{"model": "image classifier", "dataset": "stained colorectal tissue patches (NCT-CRC-HE-100K)", "image_size": 32, "translate": 0.06, "num_classes": 9, "hidden_act": "silu", "depths": [5, 5, 5], "stem": "single", "label_smoothing": 0.1, "residual_init": "none", "gradient_centralization": true, "weight_decay": 0.2}
Rows from block 12 of a small image classifier, named by matrix and row number. Rows with one number belong to one channel. Each number is 500 + 50 x the weight over its row's rms, rounded and kept within 0 to 999. All counts start at 0. Numbers have three digits each.
After each channel's rows are labels from the 100 images, of 14848, where the channel reaches its highest value: "responds to" is what is common among them. Only what is clearly more common there than usual is listed. The data: stained colorectal tissue patches (NCT-CRC-HE-100K).
# convs0: first 3x3 conv (model.blocks.12.convs.0.weight, 256x256x3x3, each kernel summed), inputs 208-255
# convs1: second 3x3 conv (model.blocks.12.convs.1.weight, 256x256x3x3, transposed, each kernel summed), outputs 208-255

convs0.122:509488461548532608500494487488487467483541474491492503605529564519477496464528514456500491524510527490502385473460496441476507513537470449490514
convs1.122:494503565385490495495479498505446503504505511517513492593483540495508507465480497490503556490482494596531496504468371406557506509462514488512511
responds to: tissue: lymphocytes

convs0.183:478375525493472474453532493537478515443407482447570502488496545532506523431524496596562486538585473517428500512472497534445526480491487426490527
convs1.183:470626497509505516468488498495495494494465469390521498451510496489493485481475481483513448524483441536532495446525539489353465465461496479482489
responds to: tissue: tumour epithelium; tissue: adipose tissue

convs0.147:499387512479469461410483511555440533483426506421582520481512553549527536440530517540538487539560486489382505512459488510456537485483497468535516
convs1.147:469609513525520514510511492507491498514471478445531514457527495505502494475486497446506434489486443542587508475545551503353482473463516532515495
responds to: tissue: adipose tissue

convs0.175:483385526495471511567477488545440518445413483572567492482503538526512536430511492518571506508533496534511473495469505489483532442465461421509538
convs1.175:464590436514540506492483512493484490520423509462542512464494489508509510440494504501494424454478383482488514495540516514386503465457510471517507
responds to: tissue: tumour epithelium; tissue: adipose tissue

convs0.232:452406451543516566580448459481424465437449448589565449516528474463414487434492458471499463500495480622597519477557495519448427464456465391530526
convs1.232:404536436509526505459463493371505412495451518472584500494460509502509502543499481549446496433515435454465489522453523537536533474492495468498548
responds to: tissue: cancer-associated stroma

convs0.187:528482538504483455487588506504605478469492452460500473448468497509463530496452441622545477529563420483469476504477525541537489489515470494410588
convs1.187:514478455489475432399474525540522519498491504432499506384437419492513503460507512474537472575473478499491486468497526451437524437493507503494442
responds to: tissue: tumour epithelium

convs0.5:467434536438425508507554513584572589543548574480457581444508486563546602547554586465561507446517502568524538575465484463568520483530598493500508
convs1.5:433395513514553476551517482532462507513521526526557488513561507514516533478541543597589529483466524511518591540565510553549548533544391470485492
responds to: tissue: lymphocytes

convs0.102:408539523496515501549462449502470529476490518545433519498553487559536512510512504476602565459453528428547500530465489457502510512459538442524465
convs1.102:398465528528504445522493509466495461478473496542468479587509545487503472571503472513541492416600496485497554505588478486439551475475474392486516
responds to: tissue: smooth muscle

convs0.72:452430532490447482467535476511510475431400435450569481486479489511432517465512445541578505512561490550427505473484522539422426495487481394481557
convs1.72:476554467504501509450492497433467446478389504400548485437471440479500467489482460428500447458493411512519462483481511492425497422450488525500461
responds to: tissue: tumour epithelium

convs0.65:521435548464416470514579543461559475565456475530438494479522470506566530479531484451583550483524497473447414460409451482521538452505508581500540
convs1.65:533513449528520519515489469417498438478460478482456487457466377489482469484494459443520480442516420423413472489481451370483479411486486523491478
responds to: tissue: debris; tissue: tumour epithelium

convs0.69:533440443550532572504549508479502471511507487534529485564525562489517476424518493480489468491465530581530432476493503378500528482508443496439452
convs1.69:481486511420493524548531495514427519516476506516548508560417558514500504519495512459517552436608454577553496510438381385691496489452528505527523
responds to: tissue: lymphocytes

convs0.174:476490477489474500414576471496633462643547475479551481481511461478489525435529467437565529420480515565438436462470469458521470443546482521498552
convs1.174:414551428535491462430439481431479456503497518434519497489493384486505501439520475412443482414491492453451493505513485400542507467463510492494444
responds to: tissue: debris

convs0.92:478486452506499482405555484545563531656481550464505535482500447489549559519571553383558531451466529575460515536479482461554532433542522523524535
convs1.92:407466512563510424471429489508400507502479507470609507536519448510502513468521509518514516486487515438435541504590522517536508475491487416485492
responds to: tissue: debris

convs0.207:458447471513518507412469467601427582526475555439549547485500579555553555492543556480546510538504486516377506549477479512511549473507515381569469
convs1.207:438573558531503542552496489493444476508570511475530510521567496512514504500502491460475499457457497559557526478584541518399506483496516355528572
responds to: tissue: adipose tissue

convs0.34:505563362539507550480465500538431547517514521447487505445483481515508516617565511409460464438409511520537625514619567496500505503473512468529450
convs1.34:471468484485494448473491511553559539524502558513559520461541444536517533550541547451380519472470557473511404555385595564575539493523503495521515
responds to: tissue: normal colon mucosa

convs0.112:474487533491484539469509471542595509504543480431494520487550527522501549451517483554591484492494539491439408504431439479512511488496505427499558
convs1.112:474475458512513464439463511518508512494531522412531506434507461482501491494497498454459450447569472401450459513495460397424508477536483390486392
responds to: tissue: tumour epithelium

convs0.188:508437488486445532503546460413549403390530359496524423517510511429374429463397349463508434493509538448424453430494500514437412480534480468481484
convs1.188:404503390431478499412426481367513400458530493455578466483472503480529485437488459541433493448494513480461516508454478527485591444508485454507512
responds to: tissue: normal colon mucosa

convs0.44:470420501509466506473507475519477479400402430454563469485476530497486504436511431546546456488530488554476531467506531530414509483469470380512532
convs1.44:475589481494508514462486491468486472483433475372521478441464461472488472518464461451478450464504442528511460455482527509455474455447488471486476
responds to: tissue: tumour epithelium

convs0.21:485549465548570468507446474523361536497447521491471509458453515444522490535485506562446444500472468467604590569577544585521518484467504494484384
convs1.21:439534418479460455442460499508591498484519479538502491412493468501491491540480497565322475560472527521442476467432557585595506524527504453484531
responds to: tissue: normal colon mucosa

convs0.145:540464538500437547573521566442458465439435475577429485517558486487561501484532490460535464525564479494548408463456463468492539509488492607515521
convs1.145:556508437467535515530500480406563417461407453511427460508457505484483438558453428489512470456561419426492487470460453423495452511436467552474504
responds to: tissue: cancer-associated stroma

convs0.164:513495450500485496416578515472603461665522509475498501484498450473559524488547503421548526393444525542455493481488484454517539443545510558511519
convs1.164:498462440573510488458465471456476481497480517456519504538520387502502494454521485405492515411505530445441522507551512474565492513468506522485467
responds to: tissue: debris

convs0.251:497518390544521545426466492516463521478496487387496478450474479492493498519530474446490442464457518526515613518581524503477494518452509450513513
convs1.251:491470479485501447419468505548519532508459529458532502434496423507506509548519523412412499440481545463506436541425615553532507442503502498525466
responds to: tissue: normal colon mucosa

convs0.62:529519476545489532458508514503487483456466445407497462452474514485458510515513428481543447478478515495485570489536533526447473522453490445508544
convs1.62:528484466477501460432475507538512522494433508412503489386449416485499477523496498388458472441492491489507432511443548509521499447472500519519429
responds to: tissue: normal colon mucosa

convs0.200:533606448546518563578461550421445444440502447564441453468510475411549429502478445459420431504466433481577539456581529535484527491467459594502418
convs1.200:557468446490526496538474475416641429464488472552382475475487458487499441635468445483464476476569512459540451488425544572537499532453466543473490
responds to: tissue: cancer-associated stroma

convs0.167:491440549475488475482555494564535550513430524485515537479485565579523577498548539607586521559564491494477380540401451521535532483526506443492526
convs1.167:472558462535480518520504514550534534524534521462515542456566462525513523336510537508533463573418445494496472490476472427341506485508506406505482
responds to: tissue: tumour epithelium

convs0.104:498475548526535505482584557449414505531397532480332519498519503538596508491532540563534504548583457408541507557484461541473558528490535559531455
convs1.104:556502507545464496492490490423489440461481492546406472516548505512487479571489454544548491581424550473371546472555539556423504522514500543479532
responds to: tissue: mucus

convs0.59:508449531520509494434585543466473498577387518470370513502517508520598515510534527472573522525560479481475487537461466520527566461515532555528497
convs1.59:513472532561503497486465470438410456471489491498480486530550478513489488538492475527551512520462515458377545488596522545477488479500477484481506
responds to: tissue: debris

convs0.33:490450543510464493517501545602428610552478600479485581478546475614559600539596631523537497496514493528566545578487513455519546514513541501538505
convs1.33:470465556552493464540553543564516545530512525516581506543571516522511530445537538536580529484457530477494583543561521532465530545535529565506536
responds to: tissue: lymphocytes

convs0.40:480382528523484511465521500525491510454414484455546510520533525541492527438532498577591488503567473512456492499475504519420513465492492439493557
convs1.40:472625503500511490452486505499447498492432481339519487476500530478498479475460477465508487491480432536523509473527509492425456452443493484486458
responds to: tissue: tumour epithelium

convs0.19:522447585455483460515579540535509537511450528504483535460525523551531576499530533599583531546559520513524413533414436502529528501494515509509528
convs1.19:537490459495495533519540523541597535517513501481468532417469401505501504392508525482539450519480470396453455509430446424446511516507498528513461
responds to: tissue: tumour epithelium

convs0.209:493472448554543503468474470551356540486425519441488514482491566505529515503529508493466453463486485461499604557590557534524540473485512409534466
convs1.209:483542472483488527447481501517565513490567482463528493464514457474494481555469486497383498515494535583514455458456573590535458512461479313483488
responds to: tissue: normal colon mucosa

convs0.191:486472539493417484453555512536556511526437496462566500477521471516519561467533506446624532501551502569374442511430488468544516448535464497488581
convs1.191:453528476566521461498434521508355506523458549470556520468527446506524539460544533441483467444460437433535534536582507479375524373506498532521456
responds to: tissue: tumour epithelium

convs0.14:480491458515497484397573498545570530647491552460509531485508440500549552514565558374567543430470542587448504521484489441563529418543514521529533
convs1.14:427468526574523437480442510520383517510481528472614515550535467524515528481537523482505545452486528449456558530601519512539521462477491458498505
responds to: tissue: debris

convs0.233:490495552523534499480564549461396512521416541478350522495514503538595513489528544562534519571586465389531506570486455556462553528479533553520436
convs1.233:547495510543471503504487495440507457464496495564406471525540512515488481570493460562553486606444556472398549475579532543426509524530499531485540
responds to: tissue: mucus

convs0.228:458474591475466440476609498499492534499440536488437532492466543569568549531551551635565543598609491448472427566447465562491538493523505471497477
convs1.228:482552474488451520475486509492577495468535484492405481483546499524487476408484478567571467660420526484385476436483473474343491535509506423485530
responds to: tissue: mucus

convs0.159:436389463450568478488511522485611505549466488519491533471520390605496576397513498349614557518516545535329494523461498465450462471482471459526484
convs1.159:424413473558498510515533508501456492512520567524623501516582482509528579468542559577512522488518522540537565572577531570520589496542516449441549
responds to: tissue: lymphocytes

convs0.25:518463530532536512483543552438406486541429535482337522501536488531576509503528540556516520533561478365542517539494462544460545525492528583508458
convs1.25:575501516543481525515510475405497425460486482553350467510529492511483473598484443551545484554452545450414542479566528549445488544519502568489522
responds to: tissue: mucus

convs0.239:478325500484526631481578500438628467454504446474495490520482459537455518414469459572564510424480535565524487469470495496499478480498453487469454
convs1.239:441441454511468460456430430497483495502502451476480497518470542485529513527511492478526532432404568455442613477509508602489524524491529490476517
responds to: tissue: smooth muscle; tissue: mucus

convs0.78:472521550443525442497455497556496562483562545493488544448536500508531535460497543580408454613524456462503456576486416529521513520453508541486424
convs1.78:422458399500492458494469544514556491488463495546570495429464530511508491460491498648464524632519554528475443468539458508523583472565459438470520
responds to: tissue: mucus

convs0.253:478443593457474447461576476505594501574494480504459519469507487512508544494529496541564566572560470497433388524421446533516505452534504527499557
convs1.253:462530455465491425464424481493503482473506458448490472446454417477490470372479465521530471535465427481377453461439426409486484404495482449473452
responds to: tissue: tumour epithelium

convs0.36:504399524532489509460541520544414522446403492436520512473507504512485524461552499529527443478553464500480592543550540532450509465492492470540516
convs1.36:498572490500515463440483510517531513489431462394517480438505456493490477537478478465465453499510486518529467462487564547454460476449497516490466
responds to: tissue: normal colon mucosa

convs0.189:499430570479464517491581501518590504483445491486482527528518539573478557498546526603615520549583507495449380492415469503495501473526489480474578
convs1.189:491531495448501462465489503547468533497487503421498497477504536483506507371483514462519486494465415492452477525449406382466490437495503482492434
responds to: tissue: tumour epithelium

convs0.162:465436509524466523484516474496488464424410425459552463489485493486409500456518427522543462483521471547472546474523534531428419479473483386508549
convs1.162:482555469492511513440486488418495437462415479352533470439462442473491458515465441438471456455510451509501449471470529512472485445447490512494463
responds to: tissue: normal colon mucosa

convs0.215:492474515493456487435545479548611531634514527478506535478518503523539558492559530419586549460496505543430433501428468453560536436525522487495540
convs1.215:447505480560513458487440500525435528521520535460555525499539398510507523409531527439477494436485480419442505515535473398486506462483503381510471
responds to: tissue: debris

convs0.231:534432547518492511507542570457445494530447547492366533511545480546580519531544553524529518508557512379521521507482474516475546534514534603500497
convs1.231:592493547522498528542559469373522400457466497545379460539521506508493462572487420513597502490473545445448540500543511527395493569509516639500530
responds to: tissue: lymphocytes

convs0.52:476365463499480540514555483515456465373501473501518439500469513345496471373477463446654478540494520488500520512500445465370470481464428514356483
convs1.52:458421468474487589431445466427472446521486555457524528503498476591516472519546495454519492471476517439501487497424507513416559488483605429622572
responds to: tissue: normal colon mucosa

convs0.27:446401507542491522477502457489476462436443450461563478513520490483413489426501437535538443486514463549474542475522535530410410467473487384508533
convs1.27:461613491499501512438478478382493409450427466364558468464472503454491450522444419469465478474506462527501462456480525513472473459442477515470477
responds to: tissue: adipose tissue

convs0.204:549395562479453512475563537483520470461403472467486502524511550535504535482538498625601510533585524471434400470415462496471535479504493523472569
convs1.204:554545488460508520486505465511513513490449445413456501486476532471489482377457488460518468493508393518507468486452442416483441482459488581483427
responds to: tissue: tumour epithelium

convs0.179:488463561477441486462537500572604548583505530473500554466528500559525603491556539488612551501534482525426391521393460467548519464525543516538584
convs1.179:467505458534508431487443522561456546532521541465553525447544410509514539382540549424486454446461445434465496540481451376431521408523511459521440
responds to: tissue: tumour epithelium

convs0.74:481494582518529499502595545457419518499424544489372522494511502547593511490532552578540513574610473422549511565489467562463549531481537545524446
convs1.74:560514476514460516490485501432570449454471479535391468517540510508486467531480450548555479615428566469357536448539525536411512539501511555486537
responds to: tissue: mucus

convs0.155:458516426455525493450455478526575498503527493427440497478509453518511510470497470447492523420421541372414536515476436474499490475492561504495481
convs1.155:435451519548533452431514482445496458466463468479492463529461532475485474608489449535500499427702500461473479480624499489471516501536434443444485
responds to: tissue: smooth muscle

convs0.49:374533545516552512490543428510388553492455527482417522483514492570536530491538526610573547565574472396520518592507478540510504505454526414538447
convs1.49:383490496502463387465465496468537461475462493533450473526537513496498477555494463552540469541513533462416531463526518522439560475497498436486548
responds to: tissue: mucus; tissue: smooth muscle

convs0.165:441496587466486426470553493561487576518505571483461558495491520545560560522544584617495511612584480471509429585475455545519532508511500517500473
convs1.165:412512451493459447481480526534589515491549496512517496464514515534502502380493502610581490708431545481408463438490456486420526554541493442483552
responds to: tissue: mucus

convs0.105:370517536509536517490552436512368543482465521467397520477511487566527527518542517569561536536562484384493540583516506514501503511462521399554446
convs1.105:386477513504471390449468508483555479486456510524471482526553514504508488551511482524507468504558536435412500488496537540443572454501507447506541
responds to: tissue: smooth muscle

convs0.118:478491491497480479483464547592449608590516636470474587474517457574578596517604648515497538457486476512539568601494469428552548516523528502513478
convs1.118:488419601578498482567569554561446544509532514538591518557541489522510525505541531506540534488463538475543558553577536545472507559540515560496540
responds to: tissue: lymphocytes

convs0.222:479460544464501427431560467488558502621496510486457508477477489483559539515530516550506522579530481503473409550453452539505549457547504529507523
convs1.222:424525484481480416454443457453500454450505441461482460486444458475482459393460440568547486585470496470330462439469455470530482485509469416452491
responds to: tissue: debris; tissue: mucus

convs0.42:492507546540547513469565539449407500539405522472351522511538526540593505490525527573529500574579462383540490559476461553467560525492533542526445
convs1.42:527503503537450475487483482440470457462479486548412470520551522505486481555483460560554500602425554497365561474583520543457508514519489516475539
responds to: tissue: mucus

convs0.63:486430545565527498456549474499415473437443456462480481519494544454472475447503456557474415540562412481466539545544544573503502449514468432513508
convs1.63:487606494488489475411466488476529475437479410415486444466438539439480440538421422504478511544512503538472485389489522533465450519449449451444478
responds to: tissue: mucus

convs0.60:525437520474442490437554528442598452577523483487440493487523468510556514493521486494554543456481491486444415461436458477504533445513500578464549
convs1.60:547511467532530519455480455426502458485508475437410487454488389492486483447495467448502474458523468450420479501486461392512459467491502554484424
responds to: tissue: debris

convs0.131:475486569512545509518590539441434501470417517492354505479505495560575499481520521587552526554595495391547505547495478560454536533458517513513459
convs1.131:547504475503465510457478501429567456456447478513384461507530501501481457524475446525539464548459561449369528453528525545380521495489525536498511
responds to: tissue: mucus

convs0.35:408481560513512476456576461524410557522447549474421534496503529549571545492549552640554538604593451446518490604487469547511542508502514443519464
convs1.35:379504488518452383469457496488512473471500495526479475508537509511503487516500470556568486640449550498393552449545524509423530515521478430467554
responds to: tissue: mucus

convs0.213:409423497527471536571417452527495504455426476598586477501526482505487529429500482491543487514507489610534465487471501453511472468448468372492535
convs1.213:421561393526542517495452510397474408496431525470577492477495496501511502513500467531482450426510385451450529499544510494446528453490497470494535
responds to: tissue: adipose tissue; tissue: cancer-associated stroma

convs0.114:447434479518515509428469465582450560507452533444568531494508580553554541468533532497555510536511478528378499532474487520492551467498511365547483
convs1.114:438585542529504550525489492481437472508546514443528509505566497512513504502498490462468489459453487558546523474567542502379506470489511355518560
responds to: tissue: adipose tissue

convs0.45:483485491493471488411548484540643523634517528468501531481504467503533555508556528417580550447479518556446449501448481447558520434537515527501544
convs1.45:413467494565520420469440497526423523513511528460614519516541434518514525440534526471504509457487508445454535529567484431505519478491498407495475
responds to: tissue: debris