{"model": "image classifier", "dataset": "stained colorectal tissue patches (NCT-CRC-HE-100K)", "train_examples": 90422, "image_size": 32, "crop_scale_min": 0.7, "horizontal_flip": true, "translate": 0.06, "cutout": 0.25, "targets": ["tissue"], "num_classes": 9, "arch": "resnet", "norm": "batchnorm", "activation": "silu", "depths": [5, 5, 5], "kernel_size": 3, "stem": "single", "avg_pool_shortcut": true, "widths": [64, 128, 256], "label_smoothing": 0.1, "loss": "cross_entropy", "init": "trunc_normal_002", "residual_init": "none", "optimizer": "adamw", "lr": 0.0015, "beta1": 0.9, "beta2": 0.999, "eps": 1e-06, "gradient_centralization": true, "steps": 13400, "batch_size": 384, "epochs": 56.9, "lr_schedule": "wsd", "decay_fraction": 0.3, "final_lr_fraction": 0.05, "warmup_steps": 670, "weight_decay": 0.2}
Rows from block 4 of a small image classifier, named by matrix and row number. Rows with one number belong to one channel. Each number is 200 + 20 x the weight over its row's rms, rounded and kept within 0 to 999. All counts start at 0. After the name is the row's rms in percent of the matrix's.
After each channel's rows are labels from the 100 images, of 14848, where the channel reaches its highest value: "top examples" is what is common among them. Only what is clearly more common there than usual is listed. The data: stained colorectal tissue patches (NCT-CRC-HE-100K). In brackets: how many of the 100, against the usual share in percent.
# convs0: first 3x3 conv (model.blocks.4.convs.0.weight, 64x64x3x3, each kernel summed), inputs 0-63
# convs1: second 3x3 conv (model.blocks.4.convs.1.weight, 64x64x3x3, transposed, each kernel summed), outputs 0-63

convs0.41,121,204,183,270,200,174,198,191,203,192,226,222,212,203,193,206,168,250,178,188,182,181,212,202,201,208,185,207,200,209,192,216,197,224,199,217,207,193,187,201,167,211,204,195,200,183,186,211,188,207,192,180,183,180,204,259,212,196,166,198,253,206,210,215,192
convs1.41,088,210,177,249,231,183,222,208,182,231,234,175,203,208,174,215,168,248,201,212,188,210,208,208,180,197,201,198,214,178,202,217,230,216,219,209,227,206,197,214,202,197,161,173,212,212,210,212,189,208,183,216,192,211,212,227,176,218,208,199,233,220,206,243,197
top examples: tissue: lymphocytes (39 vs 11.3); tissue: tumour epithelium (37 vs 14.9)

convs0.29,073,193,185,167,219,177,195,179,180,175,202,242,247,207,177,210,218,192,207,183,154,175,212,204,197,194,188,203,220,199,187,222,211,190,205,208,217,203,189,193,180,192,193,177,222,142,162,214,165,172,175,186,197,194,216,187,203,211,188,203,175,203,207,228,198
convs1.29,090,213,187,201,214,208,220,223,226,223,219,186,233,171,208,169,210,207,221,227,190,223,199,174,164,179,225,176,172,184,177,206,205,212,204,199,213,202,221,172,222,209,198,180,163,220,228,210,211,182,157,220,236,211,230,212,186,223,206,211,202,197,186,227,189
top examples: tissue: cancer-associated stroma (29 vs 10.7)

convs0.12,191,184,199,116,206,178,201,200,186,183,174,213,225,204,203,210,212,134,204,192,196,192,207,215,212,212,197,191,210,198,200,176,201,200,198,213,206,189,202,198,176,189,200,200,206,196,194,198,188,200,182,213,197,202,201,148,200,202,194,205,131,217,208,208,198
convs1.12,110,209,177,176,188,195,203,206,210,225,181,212,241,159,243,165,197,177,206,226,187,221,216,178,196,192,221,169,180,176,187,184,204,210,200,185,208,231,236,176,248,192,210,199,168,217,208,209,213,187,200,212,211,197,190,186,181,202,213,227,178,200,177,208,177
top examples: tissue: smooth muscle (45 vs 13.4)

convs0.2,081,194,189,258,185,165,220,200,209,192,217,223,215,221,215,216,161,234,186,186,171,177,214,194,207,198,184,200,209,171,195,196,204,214,207,217,216,204,203,188,165,212,195,209,212,164,183,219,197,199,176,178,182,180,186,243,185,192,179,216,244,220,188,219,207
convs1.2,063,242,186,211,233,186,200,205,167,217,207,186,216,198,185,179,207,220,213,203,179,205,201,230,212,197,216,195,227,190,175,200,188,217,227,193,241,210,209,219,200,202,177,206,195,232,211,212,214,163,223,202,214,211,183,218,136,228,173,211,209,231,206,219,215
top examples: tissue: lymphocytes (39 vs 11.3); tissue: normal colon mucosa (36 vs 8.6)

convs0.15,121,204,178,278,194,173,186,192,209,189,228,214,212,197,196,204,175,258,177,191,195,183,219,202,191,215,189,209,205,201,203,211,204,222,186,209,200,192,195,197,179,213,198,194,195,180,189,206,184,206,197,185,186,182,204,260,207,189,192,206,256,205,216,205,186
convs1.15,076,214,183,243,212,204,217,197,182,210,244,188,191,195,172,226,170,245,205,223,190,196,199,203,167,200,184,193,214,191,232,228,225,214,202,220,195,228,183,226,198,191,168,164,211,193,209,192,192,208,169,212,185,218,212,222,170,196,231,193,233,192,211,216,195
top examples: tissue: tumour epithelium (57 vs 14.9); tissue: normal colon mucosa (41 vs 8.6)

convs0.5,113,201,165,207,197,203,219,141,192,183,220,233,225,201,210,199,169,217,199,206,158,162,220,179,192,217,183,209,199,200,181,197,213,202,219,212,222,196,210,197,191,193,196,166,213,168,193,212,188,161,216,209,164,163,194,212,207,219,189,227,209,187,222,211,222
convs1.5,132,226,194,210,215,206,214,200,236,205,230,198,194,178,224,161,233,218,180,194,188,224,214,185,184,167,200,180,180,218,187,202,201,204,207,153,196,193,240,203,199,192,196,205,187,224,233,202,246,163,216,229,229,226,199,233,189,216,200,196,208,191,181,200,197
top examples: tissue: normal colon mucosa (30 vs 8.6); tissue: lymphocytes (29 vs 11.3)

convs0.59,077,193,187,206,198,172,193,193,195,174,205,227,218,214,213,206,165,203,179,154,160,180,215,226,214,204,193,216,190,219,189,200,198,234,189,211,213,215,189,206,175,211,204,195,194,179,155,206,208,207,194,195,186,189,215,215,234,202,135,232,207,215,229,223,187
convs1.59,084,192,174,207,228,161,214,228,207,233,210,158,207,212,190,186,143,209,233,225,196,211,221,197,205,198,226,203,209,168,191,195,251,220,215,201,223,206,214,199,211,205,172,163,199,208,194,214,221,207,197,228,223,202,213,203,195,224,209,183,210,221,201,221,198
top examples: tissue: normal colon mucosa (67 vs 8.6)

convs0.46,180,180,191,123,206,181,209,193,175,182,181,222,219,209,204,208,210,137,205,196,197,189,206,216,235,208,195,193,208,198,201,182,202,201,209,212,219,190,205,205,171,187,203,195,209,185,193,205,176,194,191,197,191,191,202,151,200,206,189,206,138,222,203,209,201
convs1.46,124,216,181,185,197,199,206,212,211,206,178,204,219,172,258,181,201,187,214,219,191,217,207,193,162,192,218,184,148,192,170,194,210,194,220,175,216,212,242,154,235,208,196,196,189,215,217,217,228,181,206,212,213,207,199,195,184,218,205,216,189,218,173,190,174
top examples: tissue: smooth muscle (35 vs 13.4)

convs0.30,110,198,171,268,196,175,200,191,210,188,226,226,219,195,191,203,179,250,182,191,184,174,221,202,190,218,196,205,204,205,203,227,202,213,197,210,208,181,192,197,181,206,196,188,201,161,190,202,181,197,199,171,182,169,204,251,201,195,195,199,255,207,207,210,193
convs1.30,072,221,185,241,223,201,227,201,199,218,249,189,193,196,185,214,184,245,207,207,194,204,202,193,172,202,193,188,183,193,228,254,212,215,216,203,203,219,200,212,196,187,174,167,207,207,233,199,213,206,164,214,193,223,228,231,180,208,229,193,225,199,190,229,194
top examples: tissue: normal colon mucosa (74 vs 8.6)

convs0.54,233,186,193,119,209,180,204,197,192,195,174,212,215,206,199,207,202,135,200,195,206,193,209,214,215,207,193,199,207,204,202,193,203,202,212,205,221,193,207,198,186,186,203,196,210,190,188,200,170,206,192,177,199,200,209,142,207,201,189,210,133,224,197,205,204
convs1.54,124,191,179,182,183,190,211,211,197,194,181,194,211,185,255,201,192,185,226,226,196,212,239,195,199,198,215,192,170,191,176,202,214,199,224,181,217,205,255,169,228,213,207,200,204,194,224,206,229,193,201,192,208,204,214,189,194,213,251,224,188,228,173,182,166
top examples: tissue: smooth muscle (57 vs 13.4)

convs0.33,086,189,184,181,228,195,174,153,191,196,212,201,213,181,208,186,190,184,175,179,184,137,223,224,214,183,178,229,221,216,198,164,216,227,188,172,204,175,235,210,205,205,218,190,196,192,179,205,196,206,192,194,184,193,204,202,231,196,204,215,199,209,247,204,175
convs1.33,085,175,206,206,204,177,197,191,209,200,229,194,185,185,209,224,192,210,210,244,184,170,236,190,206,167,187,170,231,195,230,194,240,183,181,219,189,192,223,175,201,196,191,197,206,151,180,169,193,194,215,215,218,208,207,211,153,194,231,180,214,182,184,199,191
top examples: tissue: tumour epithelium (47 vs 14.9)

convs0.28,101,201,186,273,199,170,183,196,215,181,223,217,214,200,196,208,186,255,175,186,188,176,226,200,196,211,187,212,204,201,202,211,205,219,184,209,197,199,197,190,172,209,191,193,196,179,180,211,180,209,186,193,182,191,202,260,212,192,189,212,252,205,219,207,191
convs1.28,065,218,186,233,224,209,215,212,185,203,237,194,201,200,172,225,171,236,215,230,194,183,195,207,173,191,195,199,222,178,229,218,228,208,200,227,194,219,170,234,201,192,162,161,200,190,204,190,183,200,162,210,187,220,204,212,168,198,220,191,224,183,223,222,196
top examples: tissue: tumour epithelium (66 vs 14.9); tissue: normal colon mucosa (29 vs 8.6)

convs0.60,121,198,176,262,202,189,203,186,203,195,231,223,215,200,193,199,170,250,175,200,174,168,217,197,193,214,185,208,206,212,192,220,200,221,199,217,209,189,195,206,170,207,206,189,198,176,185,209,183,199,200,175,177,163,206,250,218,202,178,202,250,199,207,212,198
convs1.60,099,211,183,244,221,188,219,214,193,230,253,162,195,206,180,210,191,255,185,202,194,213,218,196,188,184,201,190,206,183,202,229,221,206,218,199,220,203,224,212,200,191,161,181,206,218,215,208,202,208,187,220,204,214,214,242,174,227,218,192,231,216,198,220,202
top examples: tissue: lymphocytes (36 vs 11.3); tissue: normal colon mucosa (31 vs 8.6)

convs0.62,100,184,178,251,217,169,208,213,220,193,267,209,191,197,213,196,214,235,170,189,186,197,236,176,208,194,204,198,196,188,194,207,200,190,195,187,217,197,220,194,167,206,192,188,192,190,183,222,184,207,168,205,172,212,195,239,195,199,210,225,243,221,184,192,191
convs1.62,129,213,214,224,194,209,186,180,178,183,214,219,191,208,145,227,205,220,186,182,210,178,161,216,213,220,186,228,218,206,210,210,184,206,192,216,188,203,147,248,183,212,205,189,213,196,178,207,166,218,202,186,171,188,189,216,215,185,173,203,218,186,236,196,213
top examples: tissue: adipose tissue (41 vs 10.2)

convs0.17,072,199,185,240,208,163,196,190,195,181,220,235,231,205,193,203,186,237,178,194,166,157,208,203,213,197,187,208,208,201,190,223,205,203,195,218,205,209,190,183,174,201,202,188,208,140,166,209,180,191,187,183,193,183,211,235,213,202,160,213,225,196,222,225,196
convs1.17,078,209,172,217,227,199,227,223,209,221,225,174,229,184,212,179,194,220,220,231,191,213,200,188,159,180,218,185,193,176,185,214,215,207,214,194,216,196,203,189,213,198,181,158,183,215,226,208,213,182,160,226,227,213,230,222,166,228,214,201,217,198,203,232,188
top examples: tissue: normal colon mucosa (47 vs 8.6); tissue: lymphocytes (28 vs 11.3)

convs0.43,099,182,180,258,218,170,202,200,230,183,259,215,201,190,207,200,199,236,162,187,183,204,239,185,208,199,194,199,194,191,200,199,210,201,196,198,215,191,228,197,169,202,187,183,194,187,180,221,183,198,181,210,178,200,200,246,197,205,213,213,246,212,188,197,190
convs1.43,099,214,223,225,195,213,189,188,175,178,215,218,188,211,137,229,213,223,183,174,214,189,172,217,209,217,187,231,213,209,219,215,190,202,194,222,190,205,151,248,182,214,201,194,213,200,184,205,170,210,202,189,173,197,190,215,218,185,174,198,215,185,231,198,218
top examples: tissue: adipose tissue (58 vs 10.2)

convs0.4,096,175,179,232,212,170,197,201,232,190,278,198,191,180,217,197,214,220,185,186,186,211,231,179,224,199,200,178,186,185,200,191,199,176,203,183,222,190,227,203,171,190,189,177,180,196,189,216,184,216,175,209,185,214,195,227,181,213,217,217,227,223,178,199,186
convs1.4,108,195,218,200,177,220,179,169,187,173,192,226,180,206,167,223,209,195,165,171,218,182,175,206,205,225,177,220,215,211,218,197,169,197,184,212,177,195,169,211,168,196,220,213,220,193,179,192,160,227,217,179,166,183,187,197,217,173,179,189,199,177,224,184,219
top examples: tissue: adipose tissue (46 vs 10.2)

convs0.26,103,179,180,241,217,168,205,208,228,187,272,205,190,193,212,194,215,233,171,188,188,208,235,177,213,193,201,195,195,185,199,203,203,191,199,190,219,199,219,191,166,204,192,183,192,188,183,224,184,206,167,209,179,208,198,239,192,202,209,222,245,219,184,196,188
convs1.26,123,209,216,218,190,216,184,176,182,176,211,217,189,209,147,226,207,215,187,181,213,180,163,213,215,223,181,228,214,208,216,209,174,202,189,215,188,198,148,245,180,211,206,195,214,198,178,204,168,221,206,187,173,189,189,212,219,185,173,202,215,182,234,196,216
top examples: tissue: adipose tissue (46 vs 10.2)

convs0.21,095,192,191,250,201,186,188,178,209,192,214,240,229,195,193,207,187,234,178,183,173,182,209,214,206,217,185,208,209,227,195,218,202,222,196,209,216,172,194,205,173,204,198,190,194,160,193,197,172,194,195,148,180,179,214,241,235,196,179,199,237,217,197,209,185
convs1.21,084,214,189,233,211,177,217,240,211,228,225,182,205,203,183,216,161,235,212,202,186,220,215,196,178,196,221,199,210,204,197,211,226,207,220,202,221,223,207,211,221,207,148,162,202,194,210,204,191,216,167,202,214,235,224,205,182,210,239,198,217,230,186,222,191
top examples: tissue: tumour epithelium (51 vs 14.9); tissue: normal colon mucosa (27 vs 8.6)